Weights of a small sound classifier: batches of 64.
Rows from block 5 of a small sound classifier, named by matrix and row number. Rows with one number within an expert belong to one neuron, the router's apart. Each number is 200 + 20 x the weight over its row's rms, rounded and kept within 0 to 999. All counts start at 0. After the name is the row's rms in percent of the matrix's.
After each expert's rows are labels from the 100 clips, of 14976, where the router gives the expert most weight on average: "strongest on" is what is common among them. Only what is clearly more common there than usual is listed. The data: single notes of musical instruments (NSynth).
# router: router (model.blocks.5.mlp.router.weight, 16x160), inputs 108-159
# up: expert up (model.blocks.5.mlp.up, 16x80x160), inputs 108-159
# down: expert down (model.blocks.5.mlp.down, 16x160x80, transposed), outputs 108-159

# expert 1
router.1,104,221,216,215,194,205,208,194,187,230,182,213,180,184,173,174,209,182,181,206,213,207,216,235,220,214,218,181,167,199,194,212,185,205,168,192,202,167,185,202,206,245,218,211,195,163,178,161,205,200,168,187,191
up.6,091,211,199,205,244,189,178,231,227,214,226,174,170,232,214,174,172,194,189,224,214,194,219,184,183,178,213,220,204,217,194,198,192,171,202,210,216,207,181,178,175,229,195,213,233,171,227,196,187,218,202,226,205
down.6,092,172,149,233,206,239,183,202,182,187,240,215,206,213,188,208,213,195,214,181,195,157,226,209,205,209,185,177,214,197,190,196,172,206,219,185,153,249,215,187,213,179,201,171,228,173,174,217,239,173,176,215,210
up.7,092,206,189,200,166,166,200,191,233,217,205,199,217,194,153,186,175,231,194,214,190,179,192,199,185,193,160,191,195,199,210,224,180,156,194,193,216,162,204,188,184,189,204,239,217,197,201,200,205,220,208,172,196
down.7,093,220,172,204,234,230,164,231,220,212,214,198,160,203,196,211,188,196,200,198,187,189,163,204,188,232,189,171,189,194,177,172,184,199,206,218,190,222,182,197,205,172,198,210,216,184,174,206,181,219,209,183,193
up.8,106,208,239,223,234,190,197,195,187,212,166,220,194,148,174,192,185,190,205,173,175,187,173,189,179,207,211,195,207,182,206,229,168,182,164,193,226,192,209,212,201,193,194,206,201,209,185,214,243,214,213,173,221
down.8,105,201,210,198,212,173,211,235,191,235,227,212,197,208,158,220,178,203,200,169,241,206,197,212,185,201,211,196,190,199,181,166,195,216,183,161,215,178,172,246,219,168,205,177,226,210,213,228,188,190,181,191,198
strongest on: octave 2; string

# expert 10
router.10,088,218,164,196,199,198,223,178,204,205,171,190,181,211,188,207,221,203,167,171,164,185,199,156,206,220,206,183,240,200,181,194,191,212,177,173,171,206,210,215,224,180,180,236,180,202,213,204,208,202,185,190,190
up.13,086,217,183,210,186,166,199,185,203,202,186,207,190,244,215,208,212,199,197,181,198,192,165,240,212,169,169,192,197,194,188,176,232,182,199,173,177,197,220,155,168,180,174,220,222,195,193,231,183,188,172,202,200
down.13,095,187,190,175,200,208,188,165,186,204,172,190,204,193,194,173,184,227,163,204,233,218,215,165,208,205,199,191,205,213,178,234,164,180,160,208,230,204,239,192,180,179,225,213,197,156,203,191,200,197,185,205,196
up.14,091,191,173,192,206,190,171,200,190,161,190,170,184,234,191,186,192,201,180,212,201,220,211,170,199,220,197,194,213,146,194,205,240,209,208,215,172,195,195,238,215,196,223,150,214,201,237,216,193,219,204,203,196
down.14,089,178,203,202,182,195,198,163,165,179,192,199,208,225,197,200,192,208,204,174,204,232,218,187,197,212,215,205,189,166,201,212,201,184,203,180,232,222,190,207,220,239,215,183,175,184,171,225,212,226,219,214,205
up.15,106,222,209,160,236,201,232,224,216,195,186,166,214,203,198,217,211,212,203,174,191,225,189,192,207,203,192,209,202,178,185,234,199,226,224,232,216,175,197,165,182,190,196,185,204,212,173,165,209,221,178,207,180
down.15,093,181,202,228,200,198,208,220,214,186,188,185,205,200,209,209,207,247,208,192,191,238,168,200,212,213,240,168,234,177,192,176,237,196,224,193,211,195,186,184,205,185,186,179,189,223,207,180,190,185,191,179,172
strongest on: octave 1; keyboard

# expert 3
router.3,087,210,176,188,217,179,184,210,214,171,182,229,198,167,202,198,178,151,186,170,174,188,207,173,191,163,194,191,213,200,188,229,177,223,208,213,192,217,191,206,219,230,228,203,183,182,170,204,215,222,164,189,179
up.28,098,222,173,219,220,230,244,210,198,178,194,213,171,200,213,205,243,244,213,178,163,202,190,180,210,191,180,205,187,192,215,193,196,195,200,207,168,196,215,207,187,196,204,204,197,183,230,206,215,169,241,222,193
down.28,096,179,218,187,199,226,189,190,219,176,215,210,169,199,185,215,201,171,207,237,182,210,199,206,213,189,229,197,193,200,188,184,197,158,168,226,217,222,167,202,213,219,199,179,216,252,213,184,202,197,165,211,171
up.29,119,197,213,188,212,200,172,220,200,229,215,232,203,184,206,160,197,194,180,238,177,217,220,213,188,174,221,234,182,165,205,209,192,225,192,188,222,206,207,225,217,210,204,177,219,183,195,228,200,167,209,204,243
down.29,110,226,194,184,208,190,191,217,218,202,201,202,148,176,252,214,184,174,209,228,219,239,196,171,201,182,189,181,172,185,216,188,196,196,175,196,213,201,182,186,187,197,217,164,180,179,177,184,178,195,184,218,199
up.30,092,200,210,171,201,195,188,180,227,213,224,239,216,214,208,188,197,199,205,212,194,221,177,197,203,218,215,219,214,210,214,212,170,190,183,204,256,163,215,197,205,186,178,196,212,203,191,226,225,227,180,214,206
down.30,092,224,212,191,218,157,182,196,210,165,190,197,221,270,181,193,174,209,210,188,198,164,220,205,182,224,173,216,194,217,216,197,220,169,219,175,203,234,200,160,185,248,203,185,208,210,196,202,173,206,193,199,176
strongest on: pitch class C; octave 6; octave 7; note: C6

# expert 6
router.6,093,195,172,193,170,197,184,210,184,184,185,248,210,215,217,210,204,193,228,214,209,183,237,243,202,183,216,209,214,184,178,234,184,206,220,206,162,214,207,204,184,201,209,234,186,179,220,183,185,214,223,167,226
up.19,105,199,204,212,209,198,218,239,175,195,217,214,214,197,228,191,206,214,223,197,202,229,233,217,177,234,203,233,194,195,177,202,192,178,231,200,173,224,233,187,229,166,193,177,224,156,204,209,189,180,218,193,224
down.19,110,160,207,220,178,195,190,202,209,207,162,190,188,216,173,219,205,242,205,187,213,220,243,169,189,192,211,230,215,180,226,204,187,193,196,206,187,182,205,135,210,210,192,219,207,185,164,197,187,226,214,200,176
up.20,115,202,179,214,191,202,174,219,182,177,164,235,218,219,212,179,234,222,239,190,240,211,210,233,177,212,248,236,215,182,193,198,204,215,216,223,180,208,225,160,194,212,240,206,172,207,210,198,220,222,185,201,224
down.20,112,190,173,202,183,207,192,211,214,217,197,197,216,203,184,208,179,217,196,185,204,187,214,195,207,183,227,197,206,174,223,209,206,178,215,198,191,232,194,173,163,194,196,219,198,205,208,211,182,242,193,200,185
up.21,088,204,191,219,206,213,211,191,222,235,203,157,189,210,221,215,201,200,198,189,195,210,207,176,215,180,219,164,161,215,180,194,230,221,166,190,190,200,208,226,218,184,159,226,204,210,195,204,214,176,208,197,199
down.21,097,213,218,235,195,197,229,162,187,186,190,168,226,189,205,181,234,206,212,227,209,193,220,205,224,201,150,212,216,197,196,177,210,235,192,216,223,183,226,239,213,188,189,218,213,178,218,188,210,210,189,171,205
strongest on: pitch class F#; octave 3; note: F#3

# expert 2
router.2,086,211,178,160,199,207,180,199,238,164,205,197,190,175,167,188,197,170,167,183,144,182,246,198,232,195,195,170,223,208,188,206,191,214,210,183,181,183,194,221,226,189,188,189,172,188,187,187,202,191,184,172,181
up.19,103,181,208,185,196,214,148,214,196,214,201,191,196,198,175,227,188,206,190,219,220,208,242,217,154,206,226,224,210,185,189,202,201,203,199,159,193,198,199,173,228,188,162,185,203,218,203,210,204,189,192,216,208
down.19,094,175,236,208,202,182,198,176,185,200,190,204,196,182,207,184,180,197,210,166,191,185,231,195,187,202,202,199,211,189,204,230,216,211,187,208,182,189,221,201,214,216,186,182,206,185,232,214,195,210,175,187,211
up.20,112,187,189,206,187,208,208,198,179,194,200,174,206,199,221,237,201,237,201,201,202,192,210,188,195,184,198,174,209,192,190,219,205,202,158,169,190,185,179,220,185,221,169,178,194,218,223,227,191,212,254,225,206
down.20,090,202,214,191,206,188,189,184,215,220,227,205,192,201,200,210,192,223,203,199,192,197,193,193,217,234,222,175,213,209,165,224,181,203,213,207,207,153,217,184,175,213,178,212,213,245,178,225,201,210,200,191,193
up.21,108,223,148,161,215,178,183,225,219,188,171,190,175,158,203,206,232,216,215,212,225,199,190,228,174,218,192,205,205,213,212,223,168,234,194,202,189,190,235,208,214,172,227,222,227,174,216,209,206,155,220,178,186
down.21,105,224,177,214,196,190,209,156,181,210,206,195,204,208,166,187,203,200,213,201,222,151,223,231,238,198,206,205,206,223,221,240,187,195,187,190,202,228,223,178,193,190,203,200,210,188,220,204,170,172,178,159,211
strongest on: pitch class C; octave 6; octave 7

# expert 4
router.4,102,205,208,182,204,184,190,208,226,168,232,218,184,161,186,199,199,188,208,228,169,156,197,152,176,179,171,219,194,187,182,191,217,210,221,196,231,192,216,208,197,204,222,199,199,193,194,223,226,192,206,199,174
up.6,084,196,187,171,202,184,184,182,208,176,207,164,224,190,207,185,225,191,220,215,205,205,177,211,188,191,217,212,234,193,195,222,219,196,202,187,198,186,195,215,199,168,263,201,218,215,191,197,194,190,202,233,206
down.6,093,166,213,184,210,220,184,179,182,206,173,218,195,199,222,199,173,196,157,215,199,221,233,196,194,195,206,209,245,211,200,168,192,183,222,214,184,195,164,199,212,203,209,179,168,220,186,180,186,225,149,186,210
up.7,091,206,209,209,216,185,211,200,208,217,181,166,195,225,205,235,213,212,211,210,197,228,158,208,182,209,175,219,213,207,187,199,228,202,157,207,170,180,179,205,193,153,217,211,236,201,186,166,218,213,195,179,169
down.7,091,200,215,157,219,186,187,201,209,147,220,192,172,201,195,189,178,182,200,177,183,216,223,174,222,193,204,225,225,181,188,212,173,210,256,250,235,213,235,215,204,199,195,201,221,184,193,219,191,203,183,203,208
up.8,121,173,235,195,208,199,165,188,165,173,212,223,197,190,186,216,164,189,203,192,182,199,164,178,197,194,184,189,203,202,183,194,220,195,213,197,195,228,214,197,192,202,220,185,210,199,234,188,205,206,196,183,198
down.8,115,168,194,184,192,205,203,175,223,210,211,198,179,186,189,193,202,217,172,223,226,196,176,186,193,206,220,195,257,212,220,199,226,204,212,178,197,168,210,208,203,224,190,193,233,214,217,195,193,207,167,185,206
strongest on: pitch class D#; octave 3; note: D#3; instrument family: mallet

# expert 11
router.11,126,188,203,221,182,191,224,212,189,217,221,178,233,209,222,177,178,232,209,193,222,206,173,188,180,183,222,225,176,179,169,197,232,182,213,185,232,208,230,182,198,172,174,156,222,236,217,206,203,216,195,192,221
up.6,121,175,216,213,193,191,206,211,162,190,196,217,221,153,170,213,209,199,196,192,189,212,180,215,223,199,197,182,196,183,164,228,192,205,194,212,220,180,219,209,178,202,215,206,218,224,197,201,219,213,225,198,193
down.6,106,225,181,216,185,186,194,175,183,226,216,191,221,204,210,167,173,211,181,227,218,214,207,198,243,207,210,182,175,203,201,216,200,155,191,187,185,241,176,175,212,161,200,202,218,204,208,193,197,199,189,199,196
up.7,090,237,183,228,215,195,167,207,176,219,203,198,196,218,211,176,188,211,206,223,215,162,201,215,188,202,196,227,195,212,185,181,233,190,193,176,175,188,217,206,214,166,212,177,213,194,183,178,153,168,182,206,200
down.7,094,210,205,209,190,215,189,167,219,210,205,189,209,186,187,206,150,243,220,200,215,180,201,197,173,217,202,217,200,221,211,180,185,217,222,204,163,198,193,192,217,206,162,155,194,199,190,200,205,219,172,170,207
up.8,079,211,182,196,232,214,188,181,216,196,202,240,242,193,189,212,234,227,251,180,185,180,227,194,210,181,174,223,198,231,229,219,210,225,180,226,185,193,218,220,206,197,224,214,166,179,217,168,181,184,184,171,182
down.8,085,195,153,216,212,236,183,202,217,198,149,202,205,194,210,224,201,217,205,152,182,196,207,183,207,211,166,190,198,207,225,187,185,195,201,227,173,195,196,213,232,245,224,226,171,171,174,191,208,201,204,211,195
strongest on: pitch class G#; octave 6; note: G#6; note: G#5

# expert 15
router.15,100,174,200,175,224,236,208,200,194,214,205,222,243,207,158,241,193,170,213,193,217,196,168,197,196,243,250,208,222,179,211,167,211,193,211,213,208,166,204,214,182,167,199,200,210,237,219,223,178,199,208,233,210
up.21,072,213,173,168,186,208,186,203,196,185,221,208,222,198,184,186,172,174,206,200,191,177,221,235,212,207,182,245,187,214,195,171,184,212,204,194,192,220,203,200,203,225,213,199,182,201,221,210,180,176,220,222,198
down.21,073,205,218,190,156,201,198,192,218,171,230,184,214,202,185,179,201,215,199,253,189,233,223,203,248,200,254,212,175,208,208,226,209,209,204,204,183,176,226,212,211,207,233,210,214,245,211,218,188,184,203,187,203
up.22,089,210,203,208,181,208,230,185,210,205,217,193,229,236,203,194,205,178,193,223,231,184,247,237,189,188,177,209,219,206,208,219,172,204,214,186,212,225,182,227,193,209,211,206,210,183,225,212,193,184,204,216,206
down.22,094,244,207,181,203,179,197,194,176,194,189,208,192,233,195,171,165,202,232,189,195,165,214,211,166,196,193,238,195,190,184,195,229,213,190,189,177,192,208,191,236,224,216,189,192,193,171,204,171,181,188,173,207
up.23,105,203,199,194,198,206,197,207,208,209,195,193,203,204,199,221,221,180,217,205,210,206,154,200,212,217,231,186,190,200,185,204,231,226,228,219,213,179,215,209,224,177,188,182,204,216,183,194,208,198,211,229,182
down.23,112,219,147,222,202,189,155,210,195,178,206,177,185,150,213,202,207,219,221,185,203,202,175,201,229,176,227,193,253,216,211,185,186,215,193,195,208,234,212,207,182,190,194,223,213,182,190,202,228,204,182,178,205
strongest on: acoustic; brass

# expert 14
router.14,088,209,195,187,218,194,202,207,242,187,214,173,213,174,195,186,180,216,170,186,171,173,219,177,216,172,179,172,217,202,219,238,193,213,187,181,182,178,205,166,225,238,222,220,193,181,210,212,212,188,193,218,216
up.6,120,201,223,217,217,225,181,169,200,198,229,198,192,199,218,216,191,187,230,207,188,181,192,215,194,190,193,213,151,213,199,214,210,188,201,247,216,204,197,187,202,184,177,180,197,220,215,204,217,179,189,209,171
down.6,112,156,206,168,153,211,231,200,227,200,236,204,163,181,181,205,206,187,229,202,204,187,205,214,183,196,215,186,208,228,208,188,196,251,162,213,201,165,173,216,223,179,219,213,225,198,177,202,211,215,197,207,196
up.7,091,181,199,187,192,205,208,252,225,214,221,246,194,178,202,216,169,188,176,190,210,167,207,177,206,200,209,227,225,159,160,212,194,210,168,189,227,214,235,208,184,227,193,199,217,203,192,169,173,225,193,196,186
down.7,102,248,218,199,202,185,217,203,194,192,222,228,201,205,218,216,198,195,174,210,166,199,223,210,216,200,184,213,188,191,204,198,182,173,192,174,183,222,203,219,206,173,179,232,209,226,184,185,181,164,236,206,193
up.8,091,232,214,205,222,218,198,170,223,180,197,196,148,201,189,175,173,184,198,219,203,184,169,165,168,172,202,215,231,225,228,173,191,174,180,186,194,209,185,199,188,198,186,184,222,202,217,194,208,209,218,196,192
down.8,093,214,207,251,168,200,203,211,199,167,183,196,181,227,187,213,198,201,187,217,181,187,195,194,177,160,182,196,194,169,202,200,207,183,180,200,192,232,210,174,202,174,213,196,213,167,196,203,208,199,204,220,196
strongest on: electronic; octave 1; instrument family: keyboard; pitch class C

# expert 9
router.9,112,174,189,220,226,174,199,188,188,227,200,174,182,205,249,205,204,204,234,229,202,214,194,211,211,169,196,175,190,210,236,153,237,187,168,206,204,221,201,209,155,237,221,202,213,210,178,197,203,206,226,211,184
up.6,095,182,176,212,221,227,215,193,217,188,165,219,237,166,206,210,222,176,166,186,207,172,208,185,192,244,238,194,196,204,187,215,216,216,182,205,214,213,191,202,237,196,221,203,221,200,183,190,200,193,210,187,195
down.6,103,188,212,222,213,182,209,205,215,170,202,191,193,167,231,227,186,186,178,202,190,183,191,194,214,189,147,179,199,225,211,173,223,187,187,214,221,247,184,179,213,220,199,212,224,200,203,192,223,199,199,182,191
up.7,086,214,203,201,204,217,199,200,249,219,210,207,240,220,172,236,189,182,179,209,227,179,186,187,184,224,238,166,251,207,228,207,202,216,166,219,202,172,217,224,214,183,189,224,184,194,234,167,221,200,186,224,195
down.7,094,199,193,204,193,172,198,223,182,156,183,209,181,168,219,169,218,201,191,202,200,163,225,212,222,189,222,175,219,217,224,212,156,174,193,205,243,208,203,202,237,198,195,188,202,185,179,198,218,205,198,186,179
up.8,094,213,147,219,193,174,209,203,186,174,172,197,217,192,202,203,200,240,223,187,188,223,227,204,189,215,166,170,197,194,168,175,177,203,201,211,208,216,195,211,201,181,202,172,194,192,196,202,195,196,171,155,219
down.8,098,214,198,194,238,192,156,195,188,211,154,200,211,225,181,200,220,196,215,192,214,210,190,212,213,204,176,183,200,240,210,186,196,192,188,209,183,180,210,200,245,182,204,182,208,166,224,212,209,165,213,203,181
strongest on: guitar

# expert 12
router.12,096,210,207,187,190,239,224,191,241,223,200,214,186,180,152,203,195,173,169,177,154,181,216,172,188,230,201,193,214,193,202,178,172,190,197,198,204,164,195,234,245,166,145,188,188,194,215,200,200,190,196,186,196
up.6,083,192,191,223,178,157,209,184,208,207,257,228,198,217,185,185,177,216,194,226,207,195,199,203,223,210,214,187,199,168,205,177,188,220,196,176,205,210,212,203,157,218,182,158,229,170,196,199,209,172,197,143,204
down.6,085,209,161,202,217,184,191,200,200,214,216,193,220,186,175,184,165,209,174,234,206,196,201,187,198,158,196,173,214,191,199,188,202,229,203,215,222,182,211,209,215,172,180,183,179,198,198,245,201,180,191,192,215
up.7,101,177,198,179,195,219,189,210,216,232,238,208,172,186,199,181,190,213,184,236,199,187,198,161,192,184,212,198,243,209,215,183,223,202,186,185,227,179,201,227,195,207,175,190,205,184,181,201,206,213,210,174,185
down.7,094,195,181,201,229,147,211,216,190,180,199,167,180,199,183,173,189,213,207,192,214,196,179,193,216,209,179,211,202,216,186,211,206,217,213,216,230,185,233,209,154,203,221,202,184,224,217,211,208,216,188,207,183
up.8,077,211,207,218,205,153,164,180,198,204,156,205,195,182,229,204,219,215,229,188,207,195,182,204,190,195,162,197,191,218,197,218,210,180,178,172,196,203,175,184,189,211,215,197,192,212,215,202,212,192,173,215,149
down.8,087,221,202,194,218,216,204,213,171,195,183,218,196,192,197,209,197,202,197,175,212,158,176,196,172,176,208,169,179,207,198,206,196,207,174,197,186,219,184,201,230,216,203,231,205,186,248,208,178,211,237,209,225
strongest on: velocity: 25

# expert 8
router.8,095,206,141,200,181,198,182,179,204,197,171,218,200,157,179,199,237,171,212,192,235,175,201,221,204,231,214,160,215,244,212,230,185,223,180,190,188,157,236,227,198,190,220,208,188,198,221,205,193,198,171,201,193
up.21,130,206,191,196,209,206,184,202,220,218,206,205,203,150,199,202,251,222,228,213,206,171,212,236,220,232,206,182,201,261,212,230,176,186,183,252,196,182,207,200,171,196,214,244,219,171,183,223,209,205,200,166,184
down.21,123,196,218,210,188,205,194,200,215,190,207,203,226,187,208,218,219,224,231,201,180,201,233,178,205,197,189,226,186,178,159,227,189,198,224,200,233,229,183,179,176,188,202,201,206,141,215,193,208,172,194,189,198
up.22,089,187,190,205,225,175,203,218,199,181,184,204,200,175,192,208,217,184,193,195,190,189,207,208,201,200,202,235,179,228,191,183,171,196,186,207,225,185,182,228,208,166,196,214,186,197,197,219,205,205,173,193,218
down.22,089,187,165,199,203,178,222,179,180,229,211,203,191,193,188,232,229,220,207,189,184,218,183,241,218,177,221,180,208,204,203,212,202,208,197,234,195,218,165,202,199,180,186,168,192,179,243,187,228,178,215,196,213
up.23,089,204,199,198,191,190,175,221,182,181,238,216,241,197,180,173,159,218,211,189,215,162,232,228,202,197,211,212,188,207,217,218,205,209,212,194,194,190,208,216,196,198,247,193,187,193,208,215,193,212,210,184,231
down.23,101,186,194,224,182,158,230,175,180,134,222,219,167,184,198,175,209,173,208,214,163,211,173,211,241,212,211,240,186,201,168,208,206,192,222,228,185,204,200,203,207,207,196,194,212,187,182,150,205,160,203,183,206
strongest on: pitch class D#; pitch class C#

# expert 0
router.0,130,209,198,180,203,233,197,170,181,179,206,158,206,256,194,229,213,171,226,222,221,205,188,171,230,214,178,210,191,229,213,205,180,197,215,188,161,180,167,225,190,173,192,203,232,212,195,224,192,190,195,227,213
up.21,088,219,216,191,202,194,206,224,216,164,198,198,192,207,206,180,218,176,195,178,198,241,184,217,233,222,193,190,217,218,230,219,227,210,185,208,219,212,242,240,222,205,196,187,171,217,187,173,200,173,206,249,205
down.21,089,186,207,223,215,209,224,195,215,219,184,192,181,166,203,157,188,218,200,219,172,197,202,214,212,207,183,195,252,197,222,198,182,190,209,225,212,209,201,201,216,204,211,198,210,181,195,188,202,189,199,224,226
up.22,097,255,207,215,187,180,187,177,210,194,171,208,189,180,198,182,217,197,231,187,183,229,151,223,210,201,217,202,192,220,217,215,208,221,214,233,213,199,217,243,172,201,197,198,184,184,175,170,212,172,185,212,179
down.22,096,204,206,196,195,198,221,154,203,199,210,202,183,168,196,193,213,228,216,196,177,200,163,211,194,227,192,205,217,213,244,208,203,206,170,230,230,205,191,188,221,203,186,216,209,184,166,192,219,209,208,212,215
up.23,094,223,218,188,191,180,193,236,203,206,187,186,212,200,215,164,229,220,214,182,195,218,194,256,213,204,190,199,206,195,188,236,232,208,192,194,201,186,199,219,199,228,204,185,193,187,178,139,223,184,164,231,224
down.23,101,175,200,199,205,159,211,230,206,206,197,211,163,193,203,203,197,187,210,203,168,224,191,200,199,236,170,226,222,191,177,205,188,179,171,229,218,196,193,201,227,217,196,180,190,198,221,160,178,195,207,201,208
strongest on: velocity: 127; vocal; octave 7

# expert 13
router.13,091,213,210,192,190,171,205,204,212,183,212,197,174,192,165,223,208,211,214,199,196,195,197,198,213,200,177,219,211,211,175,177,171,200,219,219,233,205,195,228,192,188,199,197,207,199,208,234,201,165,182,202,181
up.34,110,229,199,239,194,221,191,202,181,155,184,210,199,228,203,188,190,194,196,205,165,193,204,216,220,167,186,218,224,180,185,193,267,193,204,193,186,200,217,187,220,221,206,215,187,167,195,204,186,234,190,171,215
down.34,106,174,212,251,218,188,222,226,185,199,186,203,213,226,189,199,213,196,236,171,197,192,198,209,221,216,232,207,204,178,194,211,206,234,205,186,172,210,186,189,233,181,206,199,219,179,209,194,202,177,216,171,209
up.35,129,223,222,232,227,192,192,235,204,249,218,189,171,215,210,177,218,226,191,229,209,205,204,221,195,213,187,205,206,182,189,178,175,187,184,214,202,213,228,203,155,179,182,211,198,183,197,200,204,185,205,215,195
down.35,123,209,196,192,219,201,194,229,200,204,177,197,205,173,196,224,163,219,191,193,204,198,221,184,228,209,199,190,202,189,208,221,182,190,215,218,222,192,238,200,189,215,196,191,161,202,185,204,166,197,198,218,183
up.36,074,157,205,214,168,164,208,199,206,229,183,197,220,193,223,210,223,209,201,168,200,186,226,209,175,201,193,228,223,202,207,178,212,193,199,175,195,210,196,185,181,211,211,224,201,205,173,236,219,195,170,215,187
down.36,085,208,189,189,213,194,184,158,221,166,190,209,209,210,215,182,186,169,234,232,185,236,183,185,218,177,233,172,186,214,204,197,191,180,190,223,218,186,182,199,194,200,190,214,178,215,191,208,187,218,191,207,238
strongest on: pitch class F; mallet; keyboard